Weights of a small image embedding model: 64-pixel images, 15600 steps.
Rows from block 6, named by matrix and row number. Rows with one number belong to one neuron. Each number is 128 + 24 x the weight over its row's rms, rounded and kept within 0 to 255. All counts start at 0. Numbers have three digits each. After the name is the row's rms in percent of the matrix's.
# fc1: MLP up (model.blocks.6.mlp.fc1.weight, 640x160), inputs 0-159
# fc2: MLP down (model.blocks.6.mlp.fc2.weight, 160x640, transposed), outputs 0-159
fc1.404 025:159158122114106117073146067102137146158117137134096131064144112099136080163123150128108140152159136128112147147125095170170119169139109144076125120116111125149129096124104136108149104063100082100160091138107120131121173111109151102116104119092112146105073100147124147173124113104166132146109147117106143101136134136096101128128129103138136127096131125147149163104131118120178163159136103134121142134133144130134142134123179134116137152169097138097167127103127128106141131133125142
fc1.405 045:094118122099119132122151115152168121163156204128150128121132147139117129136105119108119114149119081179161146145130086120155145109100102124148118090086137133115156125150136152124111151090152118148099136132144146128078159150145103119170167150120089096169140139061111161132154113111141142122134147147106134112117126146100154101111119086075120111140153146142094113128091134111110093140108087107144112144130149095116132103089097094091128144124084138126109163132115136119131180111140128
fc1.406 105:136175108119153105135143103185136130101126127137123137096132105113126144119122171102128121122157096106114140131143102129117131171153092163101131124115115107119137127161140133071103088131119149099177133128094150115178146110106177138113150065104151147104097157143132143115160157133149159132109127135136121141147077147123134114064094093149112108110163104091109119137168150131082093118115134106192117129104153128143165121110169116114166165141121137147146119103120138119135137131129105
fc1.407 077:110162109159134129168122059118114134164069143121125123118107153143138140140153106139157152142173141091127157115121065121146134132129099127120162124123086142097141130179164103112135133123131121116134117151186122135144125139109072096094115145139123166151118065129142142077109150166118180127110088173156145116105118101097099151123135151105093125122168143163132152141147094141123103127087141158131112104146185131158137107126127132140107112115108141146122137125124111115121134125127135
fc1.408 120:116118155141095072162123095125112122102151146132148137112110133162108107122150097106125123135117133112138093109154206124160099126077090081083136145095130112147089170119152149134131136165160124113106152155177134150100114143138132120089116091137143133139121113088160148122078149107117168122115127092137132116127118129154181147163118119128159146090081150181130103141120118132117142098095126143132168138123147135154129125130158120140117145136103098113172136125115142132143109136097081
fc1.409 126:137166144160143103138118154102167095141113151129112110147126085180106129115117119127109142125159113117139117072087153127133124064145142126120119105164137134088147119134160158152142142109118145116122106143120121095155133167161133107101134138105116150118164127103146133096088099155115127134174134083116122119131159153116113153217141106113161158120143141119077107150165101085089106146126088141115107112123131118138132141132110129168173108169134126133137116119111114077107129133161110
fc1.410 048:152146115189141089096116188127137139157107162136137151153088083161111099123125134137121106125110147135154106175101168126150071108092119129123126108120123124100109111140107117131138127128099116108115099128160160128167144146128131131132114100108174142123122143141076167122122141077100139158166116113142134131144146148103130128129113105104106163148103147097130097109165092117115125120110149164152170141083102157147117149102147136175121175104132124141182104145128113135144102108169124
fc1.411 113:174139091113144157116103129134129108122122128109141140138137154082121127109125125135139134147155110115129123139149144165130140210103143143155166138141127077116143131138164130135075147139114134080124115117137184129157076130123125154110104101144103100175130141150119131072135136089119159128085140107153149118127121129074138142135177097151134142121133149098106107099137094120103116117100147147146179118115108110129071134145072096122135175138145135114160118129112125153106126084111135
fc1.412 111:169158105168096122127139098120165103116145091086109109146125127107110140152152186140100168119099127162126120111103169083160111156140142142116092140141164077122128160159151115117101105139204127087144149112067101130173135132109126105091100111120160086126132116114104134101121087139140142146116138110157166138108099131124132160124093132136132105137149128151117163129130117112112137165123103096134111143147149096123132104127141129119123131141140111150174124129121183125125160084131107
fc1.413 102:104085149147116132206108134127133160101157115107113170157132133170166118136143124083132127158116158121133136123139099111184146147095136120113154163133158129117073091122088120143138136119104121118122096161134084123132094107167108108124114118146115131155143123165151108121058104120122096108115111150123120106142175106122131123146151125134130133098107139127105145143150147121128140133132128106171154090093143168139132162139111085134087151129105158162111139123123152091181119108088121
fc1.414 125:115147141145105131103107105140105107139121132082099122119144175111113105114161145099121108127167117109169136134143144159166154123139135107131114098134135108140119125133166132141112162110144145106091137116118134143119135096127159135133114155102083100107152124138135154118141141090122101170085103117125164088093136115132158140136128184153167167139150175146133146131138146124097126081120158127149189096126134159145180105121103144109187150101096146136100127105131118085159111099076094
fc1.415 118:126154112108109133128101123119143149140164117157096125130136108093171161134141094104105097143111139097137121141122120138153128151120139109138137083167102135120153074103124089135132142111161159146140156153150133094134143131120140101155137104106197149146123125147104094135080132137135129113143101146163160127091128119150137189124166144153154131126143129112091115159157175140075104165115138139123126155164109114118079114128127074152092102098146145112147122120157179095143115112090105
fc1.416 061:091134165092117107144112107119123127102135121087133159142158144104114157124144119117117119119117115120105166134122141150173129090154155105130090101170132129136136114158109142091167137101165153136137143137145108110153136129127107140101067146165076166135163123118130128101107156139091141147151114122136150108131086102154084174143126123123172126112111112115133115129116157126193159135089109127146145129097098123137151114148119191112125120058120113089124133150150132131099127109167080
fc1.417 119:100130134149140136147104122113128129154110098108103129117118082117138163118120115103169131103141099098130121097176121110140118117134124145116168094092133155107134106054137105178126086118116140135131129114146154146093112113108151101119136130190153149169115155122081117129103119121118133135162098183113140166104109132122113121176124081168119148112152120157095107126142115109108108136179114099181088140112103120134140155182127127117161128140148144151162162130098137106113129154157125
fc1.418 066:174105088139115132139151072153121117114157122137139128204149119126116136114108094146112117090163126153124157128141121183177111137122109137135173119164144134139109147101100114154109119160146159142169133144118148140114124131116132155124121132141141094137131133141121092102117077106131149082122110095128060129105135090132140168155097088087089152125094124141113138114085093157113098134138125136124088138151103153180107123136124131152097139158139140112116111131124132139136152138089176
fc1.419 113:163124070112097118163144080152162128090102110129106108137096141096132159158140120149170091083134114159069120158135157104169146153123107151147144108112135149108169128082106137092115124147141121126166142131105109123114169115098135105093137101149096153126109144114116099154132103139144172160156140138124097134127120140111128109106122130101166145098116103137155183135118110143161051157140103115096118154112138152159128105151155130114116136150125104146154104119134109097129136143131131
fc1.420 110:181135136136153092143123136150123151102145126138156119126117100137118107131162131095141146133117144139132134142164123129145136056148074147110178154103113149155143133123120152119166143130148122124106079159115116140107137130139142144094115121102124110109135096114147158112112148132133109102092102148098123105158150119129099116094146156121087140088077119131131135194100135096085118147145122128130140137109146067144177105156127092120163147107104156144136212108143141133144120150138096
fc1.421 084:108131092123077137167138158124140118111113140139104113139087109101078155130106190110132082191143108112075126170152101130157114119158130131102161070124133091150128185102119132138139107113110166175171125102137127136133096116120143113157128137144118086117156126112121112162150128129148097148100114128108139141133170081118148107109166172097138092139124119123130141100150117124119140118150117151098132163131136109132103109120167145145121105141137115106088144098111132149110123144160162
fc1.422 099:090156130109133139081153140127172113093125110088130128136141125088129103173103131096164115157144081124127154105132159151163135113140119108116118125138113170128133106123085144152109174099122106150145144118110137108165112145126132141123131102076119134136125148113099170136130118099120124150120163205140076118108141134114108095137176164092147146110110121127141130109145176092152164168151093154149147127118168071134159130109128149102106110103143146135135137122114125128143072142144140
fc1.423 117:130136124091062132178144159148122151145127123092144098153110174123101105101122154133087157146156135111120119111152111145163127099134131134136137133108169093163061139117163124114159118115133175126100142112083091134137141117128181162137122139143097147149126121112093155129142117092119130183135123111135151153106083101115119135132135163095123150190116128187149159116153113159102119101121129114117142124148128132115100122136107106113159125136087118113137156140136095184134158136141125
fc1.424 037:148096130161132180136108165098106110171101156086136136072103137131116129107085139106141142139087102106115088166123131160157135138148127122080127144121118137135106116154143138151142139124151114132123128141095161163103130178106099096134082135139100134132089137120114140136136109163122115118118125131094089111179158120119138102120144132135128122104103146093085144134086152121136132092078140101081155152131117112151141134106140131148124145141133127081133157145168129121153182142197127
fc1.425 087:137135125120122089140153141140137189192156139122113128128117154137124131173102129128068129104119130132159155125110112137141126122118116113125161130090137141151136176147106129145129119121109090145160119140136112119147173089128095180168095090081099153103071106089156157133128128107093114105126101130106122126093134096136127147125159109093112094135134128146101145116148134150084139129131170213109116106119122142143145107140144128132121142140124143148138151089172078137103143136114120
fc1.426 033:131093093134113083107188111151106091110139107109098105125120142117125157184131149087130134156143123168134137119184138091200109129112117089104171102155128084165084112134094092157154131145116109140115132150143129113098125133133135155125125131121124129102134162134161130154118151134057103137100133159111105125132117123101124135199122111140154119151099123146132166160101121086136135087151125116155119122145119129120142128118100142160102116116149130128079123147100131110156114132107132
fc1.427 130:184152106105076056112127146108100104125132128116101136140098147160155112094123111128172126139140142165132118087150121145141130176098121133158125159129110125133134111107154123108133115172128130124119141158091161166144164129175134078124099133126101129106129177103105170137114156136117112144158130109129106132101113120097096112114144103116131178116153113113131138114130109115130102114107121146131145161137119133140088116125140154111201147080154115109088156133120096130112136189127102
fc1.428 123:151128144173128092156171133137115110144108123134117153135111138125137183172149118086103157192151160151114116119116111114146123107171068130098133101104108121145106154151099110121140110150169127131151090132159126117107140132152157134162102137124102124088151163077130136148104124130105135090126099163095098150128118135122130148100121147114136091092166092147138129136099111139112144139131130138134110101112090113169079117153116136117062157133145127142102126141113098148096099144169100
fc1.429 090:132168112119089116134142121135114151158138114118162139096104109139104119143117110128114086165147169171128133092142143166163145111105121079097112108099148097156173138097117107106147123123111153167116135169124132129100140092132107141172124119100081121088142120131137134135128124166110114156148102143146074108121173105132173118084100142138151139140100125106122160119118068172171124083109154116106143141107093127147130159143123142131149103104107157107133109113105162082161141121132134
fc1.430 150:147155110125121141166156107111129112116161157112138118138157140158123133123119150083081092088111123181116127124093075097144133118126148128105163145135157112152153134124134183151125088143123124125127081169129136148122121127162132110167113145152130114120090162107105146161107125093155154080087105138174162145151140137127124148122136131157156130146177169099120139151161091083150108103086094104148120111116091115106108094106082134128090111141110140121147119127116128135111129123098090
fc1.431 068:116113097125135129139124107110089100135117120097159109153141121160099132156135209127145124119129129146156103136145119150161161129093113109176106148073080118134090163145133126112163129170112121136143097146127139136115142076108132131118193084135132108122087106115155132112127117132133107143148155071136162108127150106121157133151146130112067140152140118110123166103150123109110143113113134123140172115102100147137103138100100090114189154118088136113126147118101096159134140146113132
fc1.432 094:117166121141093133106142122138130158166132126121078129133117102130133147099098139125114104136159140106145074135138150159143123132088127101115113116157105151138117221131166168085104090115135157119129130167170146101130145094127119101139131097120142139122102105145113145170127164108143155117087106100125166118142122164095179112097113131131125150160133122089119123133136103134117139145139174134112106103147118059124085178147108127117119137141104115140107156078142097139128124147125137
fc1.433 074:125142154132117073063119150130122165127139104140115122114179095124120101127147153150098122151115114132116135097132189107135136127100121130131134180091123063100140156143078138083133129163141132115118087124107130115137107099138111125104107107140082161133128178113141141106103157111135159140105150200121150111129146121133126174129108108128124113113106140111094121152132096137089109160113180102147148116110133103112114142168134122118128173166125112163149144119113171114139105128150124
fc1.434 046:148107108155139106123109149143140129163139142120097103066139125133105129139119110127169114086138126120120121159143166162174118087112168107144138104088134140129145107077103139177122092071124134155119112170106119138081140144121137085129170169132131126144144097123132108130107134149143061159128150150151116132132124093139094148128123149152112174108105077135113136122150094110147130110150131117142101145114126142173168136120104150117196101135094122134139146135117134127087152167124126
fc1.435 103:147157134115149126087167117091107112096156109148136157145103135127141174131118087175109154144186107114130095145132139163142132146140143149138117137120079104106076133102132158148153145126113148148107130107155155113120140115132126146132147146124089167130112110096133150147081106160149134111115154152133111158137113145120112135104147137110134150072103105115100159154112107065128164089090118142141071178129109137118139179125123111137142115168129087102140111119134115124108091162101148
fc1.436 104:125137126111175084155122112155227171137145090141125132091130099115111139086149142143142126119086148129084115104140103119164125131150166082135117149124119100129112120147078139124097084140110086169139128143129094083123149120094118138131113143137141118106132156111123167158134139134167136146112157127141140124138120095135148133102132123136139153120126123100138120213106106145097133108114098131109145163123144130199144132132108155133113132110096096132149132146133148118167142110119136
fc1.437 099:119119177138098122146127133108134153141135126092089138097151097108126104106140143163140141093077103145157136149135075117157155126090116114096126150077109171126115131132140135117092152077140132109119145148174116184113119144180155135125171142168127166171132078127130113107156114134122138128158131101101143118109118164091131127102116144133096109137107148144101096131136076073118120125141122156133150159097163128158109112120102151137120122173144147140136144145125097181132115122131142
fc1.438 032:156150159136095142120131150147121127176125075123141139154121125139131137162104111164142166125127138136139120143124133104162141112157123147087109087103161118165151139189105125102134156106117140123114164114134127129121114124110186137153175074164113123164162104105148119115093136083085143099147093116121105104132131087085167119106134137111128126121093114160139159121156121133111111123111140153107117118161125125180153124123129106132157133133131100163103070116110115141138135147179075
fc1.439 142:163131137129122136131168112107126109164134141117135103137085109150132103133165139127120110127147128126144100180108092104129167113067142134148100103148169112149120169128169125144167152144153113150141151156113148158127106138101120116118140112133146110184178107054124149132114136123077117181131115152113109116160146138096122101097130126058162118158107088122098113141123107159118109110136164104139123152146149140117119145133084099088089108139116126112113124137130141148136109162130094
fc1.440 059:092156116132093131131100085114143141090147160111091087109057163113123127116107138131137134142178162138138187113121089118160126131142141138142186122081110159128156126130152134126112118124114150119127148123118118107134121105165176152123123168121107134095107121151096125129128127129139174157130104103133123161160139110107158166087129115120134117145159140188121126083144144111140145121124128123126106086107126130114144127071173094105128125139141186155091142122123121120121117131083091
fc1.441 123:139131093093197111128114142109096131118136134101139142116116122142131133157084112127149101086152133126097137159132117127152116128145139132134101127145156107114136129099140114120157096137167134099162154148118109129094209148061141120155121155064149133163128112121111122116097141119122105092151139149119097130145110103125087142130095166160117102142110105131133137064168101094180144156149119090123132148103146117126121094106181098152141124118133145135145121173140142116145136121155136
fc1.442 103:116149122125084119113089099113104158146134125132146163122087101144093145142125148167087124124159090169104135152142101125149147085162138142136127139175109107137124123129130174141096115143140111153132116099103138123115093111148133154108125125088157085100114100106132100152095134132129174171180087100151106107134118138100094182164149162118159092105126168091122105136115126110136154133163134118089115116168123130112126147149143098128164092172123121109093144149161116102123120149134122
fc1.443 053:117116167165135152161161113141133119181169129088149171145142159120132154082124149111135121094115106131144116150138165107151162099122124140149126128073133146119099133128113138108150146107112100131100127101180095133129172107138121144106118121103122152122112143136124121132107130132118147109086078088131119076146156156097130132087136149107154136128114130159112127120136100105119119151079090144129156098109139112110163102137097121130201134061115101103110132146092107114167154149134122
fc1.444 102:167160124156148134126148134101140096102178120116116155142126124122103167093126083168121109111157137141161151122122143127152124169155147149198113136126130119112110118116099131078146128122139159112094089095139135185113126125079109072127157146142100138127123145150108088146116150141116145161125164128121111116132146135063118092141132096120135128119138117133099114093121171161141126092128135149147137133091091139065108113165089126078146142147128118120135119131106092161135135129100133
fc1.445 068:115137098152112137170115091087162150134140167113124109115109145126139117199112151095080113134100140116157165129090114150148125188119140127150146085124112135108101107103104094093122109127133132072156106137126143132096161139178116143103114123141127135150088137149131150108114115123139111112084154105095081107108190134130151128110118097103130120150148122109108144167125105136079156083160146085099121154135150094148116133111114093135171141147119124141115119140158137116105116123122124
fc1.446 140:116115113123124102122167108123158164109107127118124112161137104114118121134133137158111118104137127100136150145152101153136144104079112097118110151165105140134148144122144171134145089135158109098143111108073145118162119144115130143178144116154144128134082142138122142129088124124109107122181128082132142186095097126061181148147139122126120139110110132131126135148134144160124095114109081093172156093097145135135126131145173115122171100156112096103102120111054166123119109128122136
fc2.404 029:136062118141122129119123154145160171148126128124146167116164128127141175130130121118151111175135134125103127128098158156175070135109077157138122151154096133111125114132172139166132134141147126123081156120112135078102135093143113109126154118123115116137134122176165145102119122144123141128164100182125094121143116112105116129095123152155123077142167098128080187115140146165093124155123149107155131099138118131149113134087114103120135136104142092145179131126129135147137162090125149
fc2.405 045:109169119144108155158150120122134096120080106131090164113133112142134136154145135114107149178106107166135147140105141117116137112118149145140136100120081113143109091160146113156116121151157136117116151126158149104128159139099082182130139150094151165156144137116114157133107118163184121145129131107123141138119084175106120150135103152112148132094136088170087099142116139135137124154176205128157127098147115155113122071103161116166150095143122146103114125125114166118123118155133132
fc2.406 116:143114152090148139106099165110166135147105124161129151118123141162136155137109189146090117185125124123093121131111134085142083102123143125123093118114082139144132132155143137137134158126095133166149153119132120116154121139102152136133131152106163129158093119134103156167079114137140151129130100107141188133144146136095123145117102168084144119076155124120127107138114131118110138137162088129123162131086076152118128201102168118127152122132172108153101125135142141127155127134095100
fc2.407 069:142121137118159103116143096110136099094091104100118160121098110113112137125113149104129121114097150124075134120095133085072100091107096138118137134125086175164128112150157143110124111101147111082157125112113175157080149143107133128131130138176121110115172145123145120126151114093117150123137115131081150137110088113152142116143134121114108107092138102114141169099131176071111102101102114114148119139139102155165097157094087143164181124118139137166119123114142116119089113122136145
fc2.408 109:097148166084119133108122124159111120147093142164077142173153153122105147153142095160135110133121149135112101142127112159098149113145150139124121154130094155115134093130121107134122140096150118106158091133083114125135153120131146099135099119155139128167140150121151116083146171096147096100116098159201132132098110117123119131130128110082146128148118150153127164119073134112120094146119168095112155116079135137153088139154124098109168109116122161131150113145130190150119089120100114
fc2.409 120:142040122127119133154136127130089114141142181104123152155110112120132140067096131132132145131141150126157169104138162100101120128136074094139161122137158122133138099093115109150130124116102100154108145127068144127142098095113078135172087155083146106165133136129163130175125144107132119124151126153137113127134116145133107099121151098128060140119083120158112142156121151150144137131125156136155137148126148111137136115141128161119132124160109121158105158119161113159107094129168099
fc2.410 053:107104131149118104189152139112126160090170112126074118086113132088145121165159158157140120132137105136132139150105165093103131102153108110145089143102116122160165153118087146149075127078102129117108108124119113102130160142157114170119121138147143113110130093141075092120111141101130144140141140114105129104145087152114131126123137164123117085126101138148133114139141135159124134123117163115176119131116078137141125126194103155115119111135122116133176098121128127151094120137100069
fc2.411 118:098095142103173121107126140143134114099116097131165137121148137103139154107136131115157089147146152131108140077126091153161165105115122135114117122155142186144144132156111105111111081065123132116137156138116127098131141159158159085169081097120110101132163143081112137129147112110115130146096091130112149100154141153095139145145108154091162106113156149149123140164172097121119126123149126121167104124104140111131141175169114152150076133141132124128109160138140144105155147147175154
fc2.412 113:113118105146163141148088109102154195136122154120149129119163105148136147147133093124183124150112147127131158076151105112126126149102148128103111151114139170132119121125112133117135137151125076138192154135159158114153136109149143127121132128121109125169113091166118130114143086130126131091163101136141147100175157164179132088169137126089108182117155171125140138146097106145122140127124146093095125142086116133094159137118137108123124148158105121145096105130123138172136159136160153
fc2.413 115:157079125150116125099109117128132165179140138133134135144157095137118136115095106109160111149140117097110135093140088144187161100124136137105099150140145150115101092175144173072118140121163099125127146151084118155125121123116125160153136111152148110136138134116114118113181121147156111155152133120120157115138130128122114127101136115159136135122121104080103123107105147136118158140145092178142106115134145099065102115118101110100142158094123143124119078098109073141161129152069145
fc2.414 128:169125191099146146122110113145154130150146145130123135165128151149172096112126107110121074168142139126102125124087119149121166097124123104112099121105104126156141107130115146132119124118084115128106136088167125116184103136131135118132140123134198131109141146107143157127119122109120115112078133140106128100096151104128134123142133195102142146165117124126131132088119118132146109110136101168131144183142088127104154119121126166158128093139101118151119126178081165131147162087127076
fc2.415 110:162133134112126151110107126128160150116160108146146123073144102170144109100135128194130153084092138120108123129140107122176118131130163093107082156080139137148147141135080117101089151104166127112096114137130152121111151133148134111065135151148106099140171122145154116119141135155148148147162131134118168133169148136119136097128144094114132137105119125111120182115104113114115147140131133115139177128112150093121125099158159168094143120132143114133103121136105140183115131184177133
fc2.416 066:118144098142153131127139142138135135110138122178147091078091109132174130094144124122132143139146126167123155079115128147143150116180156105130100145160164169144139147125108137099151166150123149123142176139123140169148126104132150125107127139140155122148133194153144162109109149154189133125123167166121115120103125109077140130160151142145119135124151120100128112114119150108142152096164069154140154149134130150130137139141093128148109129073106151139165131162152114183140112111165144
fc2.417 122:165083190139111144111146111154075123150143160073166121118141103132167126121123102146082127133159120092112100158114134134123111114138121116097101164125154116128164136114154133110141093153105136163111132108106125101156136130110102112162112139139175155122111105154127115100127136159115174129167105103148127147139107134120108096158122142149166180152174157091138125142161086113119101148130156116080123145131114140127098121126113107144161161108085160097156134156096126124109119092145115
fc2.418 069:125091109138132095161132098147127125136148136138120177151114141122128127113109161096123134128145126141160063123170139122121138153114095095130097142163115101142130148110134151131151152116123105123128101175135097106119114210125127174153142135109100158164095106101169115144166096115159159170135136125132119165133124109155120129151112161120121084127112186123115149143126114159150139154158150134134113090130122109149178122149151110127134124094084118122064122141108080136122106164126103
fc2.419 110:097131161131079113171109156123118124117159170133132132118112125169116141107155131113122114140135152153120102121113143099159086112149118153121123125142090147177124159115157199140133187150129124099121099106142111123099140114079142126110133171127124184130119110169120110172131136073133146149102120089132102100157101106113131127125111160141174175132117089148110163065119111099121130162109104111114145133110114116098114119095157141139134140158109137132121124091099102133128133103102147
fc2.420 105:145123144085119177142146095179084178129109123141116123105140177124104119124073161163109163130107147151158104121108107144101098100078137138162138128144124138118154142136120140124098141105152090123130144138123139150161104144139159161133126121123140104113126154108098128127129143099124107136194135123120086141135140101135152111156136143085129110169177125147151098139090115145141151141135207152162171154140137163148132079130116131126144075143144119130119109099121096118132133106136135
fc2.421 091:150086150114118152149116104165126074133133138135152128091177137135119105122120100145096086155098112143103116126122116117199138095135123101110142121098169087127124152124133125144093136145140119192125105127148099174146125096119115155121127159125125083091120128122116120139148110108158125066136108125137157111083100152148108114082129106074113110111134179128135113135103085106153127147122146103136141143112107139118118145121119085106140124155176133104153088108135095126110102133159161
fc2.422 107:117105181128158120116124145141110142103087129141127092095160131128147096143141137137159091158139168155152145136113118125169110146134159138181087159101058144086137121102153128125109184170140165139124153124134138110138099132153077151136116130127124158179141153108108119119159143143162112120129157120145120118120144136092151081174141141088103116082149105130114160123148136113101135153121131134132146140138090142157133107153105135140103118124131078144121129172148073135152150147116149
fc2.423 114:114084158101150115119094114107159134152170092136140156141168148130102152142117141132098149149158142134137171127103168140111176142145124113149111100138163126122125127147135138142214101144153117131139109142121123153103101099117130159098131125151105135071148122113127112140131089137103153159118103115104120095071117130151110151106137137121120129145152093151140108127111153100104124145164135160124095146148094156111176115133150127101087165131135165119120141129108154161196157111167114
fc2.424 034:118118145172154120112125148086169128139122104173147145097126149125143141145088143108139139121140125177143090176082142104152125116129095142113137133121151132103143106159133140146138132079129130153138137145146143154134147097177089146084163143117113107094137171144117170114149060125146113131157161145144113139169143129092110123123159123151149139151100141174126121150095089167117124125158109148145117140129160140117101125081180117086100069126133117116131149111124114141129171113139149
fc2.425 084:106083140139136118118147118126113154126059120120120146150127127120115134129178109126140085145143123158196145175144123170155093173129106162118139113114098104142169130172112109114128133148108111121171123078135157133135151138133139108142108102139157162144105112110157114118146130127126110152174109171109125159087123168127131146141121151163116083124137134128195148111140146138111163139116136120149126166143146182171119096108124127177108119114138171157160110131131145129111107112141150
fc2.426 034:121112172124110153148094130137101141127166155153114133138174184073147110102123120096128100115131100098125107104108109145142190097139150154130130096118113092105115153098143157136154141127099117112138144137161133126161079133148119138138173127164118141124118087090126113105113136149153100148114126107146092107121137112137120124122147142087167138128131181129086143123141139156142127107132124130163068153160148063146078138139111121098100120115099140134100087145088147120128150144120159
fc2.427 124:069134128109148148138103148123142139101155138115135156107114131159128119143122156170114124089119153166123103104158147112124144155110079130144107123173141106070140144105131118095096097123157165144127089139146130138116186097118141104105120130155150076152132142125140110160086140098095113106097146143160130096142130164129167142109077135138131135093176135074120092111136118127144151142142061119160106137116142117123134112126157161108156121140117103149111130122076121135116127113095161
fc2.428 127:146104144146131140135084118136114104124162162104099136178135128117131102139105072097112137137093125137109130148106131162127150104098116150118140133099113153108138141099145113102076136080107103102125118159074139100113125157164095142126112130139110146140169141144074121089095135116138112134145126117134136156115118144149128108182130142129160104117118108119128086097122155167115192126189141113091118154168142119114143097146132158164112101147080150137158125134120151161121142144164166
fc2.429 084:146124126112110115117138123089131128154140200132095102078123088122153155140112166151127135104138130156120149115092128130110159123121154079107132097135145097135095102167131137146157206091114116102126142100149105093124165129114144167082112124121129124154128141122168105080123151094114163109142136122122129148117115124137108106118168158132095090150120135127102152135133158142143112161156116104109161150093172122151126157106113079109109126085111144122165154155084138134115101123120103
fc2.430 144:104111117081156108137132118117090086102143148090122154135120111123153163112184146087156124145165129109124130107134167135163119145130106128134155138123095083115149144115137122174096123088128123111099128137118120106099127098163118122150119111121140162107126146092087138129141127115166135117124161114137141137169086074084062105144125149132120156088091136168071158106131145094146160128146143166146145098148135120096104120136121165089131108135114136161149140144125106163111165131133119
fc2.431 071:120119104109136108065128119112143142107125152132125095107089147081131170130095169093161105145101133133127091105128131138170115118115144143103102076149191123099146137149150104126176102113141118116118119113118122177126123128113146132129156086166092106130124164122157153148104128090104146151120111116145143120096146156058114128117121168179106123163132123114093083153139078151138101135109146117147129083132114105122156131148102128159143110165144121106119127121139172122106149116122118
fc2.432 092:124078151125128092134129132086133174102126117167103094124154148106113132150170119125110118112138097166127179130112166128115137129145103157165129122166134119133107144084098115124084119127122143093108130133178155128081090115088115172165167113129139102108154120091133101097110149168080165132109115128111098138108117149117151117108124115103075137131129118130093172176139152127107161136156112144141132139153139082136135147134124101082146133124097129149146098107144164144103146136154142
fc2.433 067:161143109136136152141137171148168164107109142154149143099129145112108101138143100154126126119136140094129117142159142095079132166058189128115137126153098113122112146099152137104088118102146122152174120164085153071123105121152165129122148112119085129157109081143107095156115166098109129122142126112109141114127124116146123100132172170130132108127134136182154131118144117100098126106147114113112148120129094162108100127161142113138131125095127110121114154098132072178145097130145118
fc2.434 050:120075110148132150172162118087145152145156130127162146138127136160138151107104136153118098096137139129153111112074179144176142130114114093101108151142154090163127089136116116198157159119113145103148161127122161102144111144113122114100090110136152115150143084117161112123120145103124140129132121099121155164149125124062150123096132129134138108161140160112139125169171087172119133121141107130134102134088105108114078129137118103118115140148120116131147140124089113131168102126175135
fc2.435 095:140095208162108147089118107138128097171117115105159128128174126149124100124093071137120155123129132100148104121128131112146092119081093116123154087133171146097112143144153162124118122111114118163095108130126106163178095088113141136124129108109091135075113127126153135117114159124154142121092133133110132147143148106093109088105122107167114126100119126131105108136139139097081113118129136141119137163122105125135113085126099173142119120125100084146102170121135113117106162089117092
fc2.436 102:135132117105107148132188129122122124155136163152148114147173133132145082095113109134142133103130125100135115128184142123133122118101108159117136115175115151146125146138160131117145126146189153079145141114106131133138112111121169135154115118140170122098129082157164105144058116140116124121137103136093146123133131094140132103114162070157110112119103103114099146108175111083163140088136170163130200120135144097128146130147097129120116134112101166147132122154126156139101145161116134
fc2.437 097:122148155136142121131183161144148124136133133123085145114114128162132141131171143179151136143096154113141111128158102127179125134116142138137147141106106141150135136198124160131122116122112133080160134134125127131105100143085108118154081114116168159146120142150125141119133118123100133174168099161110167184103102131132105117147120126115087152166124144116103118144119107119130089131163142112119125110118128157100161039088129132110131171115129159091156128142136123116133106145187134
fc2.438 032:090154116179188162139126111157129121135111120128144085111127109102162128119090181138129138130107097092143124146113137120112123132126121131109137148086204172161116149162175152153148154107177152128159110114166115126094143160106139172099094110130135122146143158144143158105144177106144121120134109113115119147131121107123120122139132154139116106147157139090149105144126144137125116170149140134125123124130159144178133113161108157098116059159156143108160153135125153105156121118145148
fc2.439 144:134174153142121141142130098128139159139097105118093122114123120095114098156128127164138165113095158102135115137111105086076127132095085095140132122136118120095093152175112137129147110126134107107134152118131166129125121163078117182163120091150106134131145159082111141162102139133126111147128112125182114140095138160141080122131094145118170127128165130144168117122129170121124125088114180133113078105123174123124180155132114090096118143151169154111125123129128124089131124126140104
fc2.440 062:143124125114110102098089114146088162104156134116059131148139128109115112137143117098121146160126136183145140107105125146155160116089141146120126111122126146145113131142135164126129125142120146162117105133147092117098135133110143117114095130159187117095181129167172151150147136104136114089091119169100127175161129141116104148112150131091105121070140138095064202117133147116088139128110124136131117146159133107151131135091110143129148123125156122138110099130102123130101125078165140
fc2.441 129:103119143152156124143128139132076141139107110128167121156157152144157168117129109146131072136071150091109122136115125151153091143160154145113092155144123126191137095111134157147116178109113155153107145176109099130151150113101170139104152150109122110163118099150128119134133163120124161134087162114167136115150149094095141116132125121121125129111148180137130158107100116100129093081132122119130089112129109093113111120120107133085127161113096160093178137123112139150144151098096120
fc2.442 111:130126136107106118152133137144094104112115082106119132156130115104118162119104106101097134114124141127105108093128080093106126129107140142111158107085131103142141116159094085154123116164135131104099143131115143122148135142113113182137116103124113171167116121124135129128124130141120118093050118110136132183095140130084158103093143100125117139163070074140110142138151123098134108105104135114101140129161135072155135103120099078106100114119168131173113139177148122137132141131101094
fc2.443 051:131129133157098125152096102097122113116075111164124131109093159107152161173131146128142098108097142134133128142105086145150169147168111114136112116143110176148134160131114170090132139149179077105120130103119154158150149096128127142136118132113144107108170176114106184114137095170107118146138095123137140100108156137169150110140131155134114114140139126108101152078108141099156133121174135148139110143145115155121142101165142141172131088121117130164121155066117151128138098138137149
fc2.444 104:094118151112097139127133112157142083157154120140182105172124124126143111141136142159170117165137144112133141131152081141119182123118146117153149098156134092111139114159147082115149116111121147137139152146091129102130147112111127162151142137158156139150120150118132135098105091107150160143104103128119134089131149144104102183150128163122101101153145115101110092136169101097084091148100137140095154104138158126114107126128117118151159097167183153107124164103138179162117136113108091
fc2.445 066:128112128116140141121121106184147166167141120113125133178080112114076163116156098117143154108128117132077109114116138100084096182106143141165107172114113136126126104144144116154177136085127144118150075103099128118118136105143113131151109122159121112145133139101156146159134106188110146169167137134129144113094140122133114134181112130138124165099124128112050139153153107114117149140145125114123126098110146155111141143151105140111131119164100090116088131109141125104134131113105162
fc2.446 146:117114074161092078121147117137173083146100101144105134097112127128162138129135136084080127118109131142095160118121125096147086092137117118104148099149091125177097151119109110098142134155144127134112121137093140135117120147084144114138124110106132128104113129115125148068176149139118131138146123137130101168107104133092124114101151131122100122124174119110088137162139114123145138068158145094172115112135133094132110126142117181172106162131136147153170154101130101148092142132125159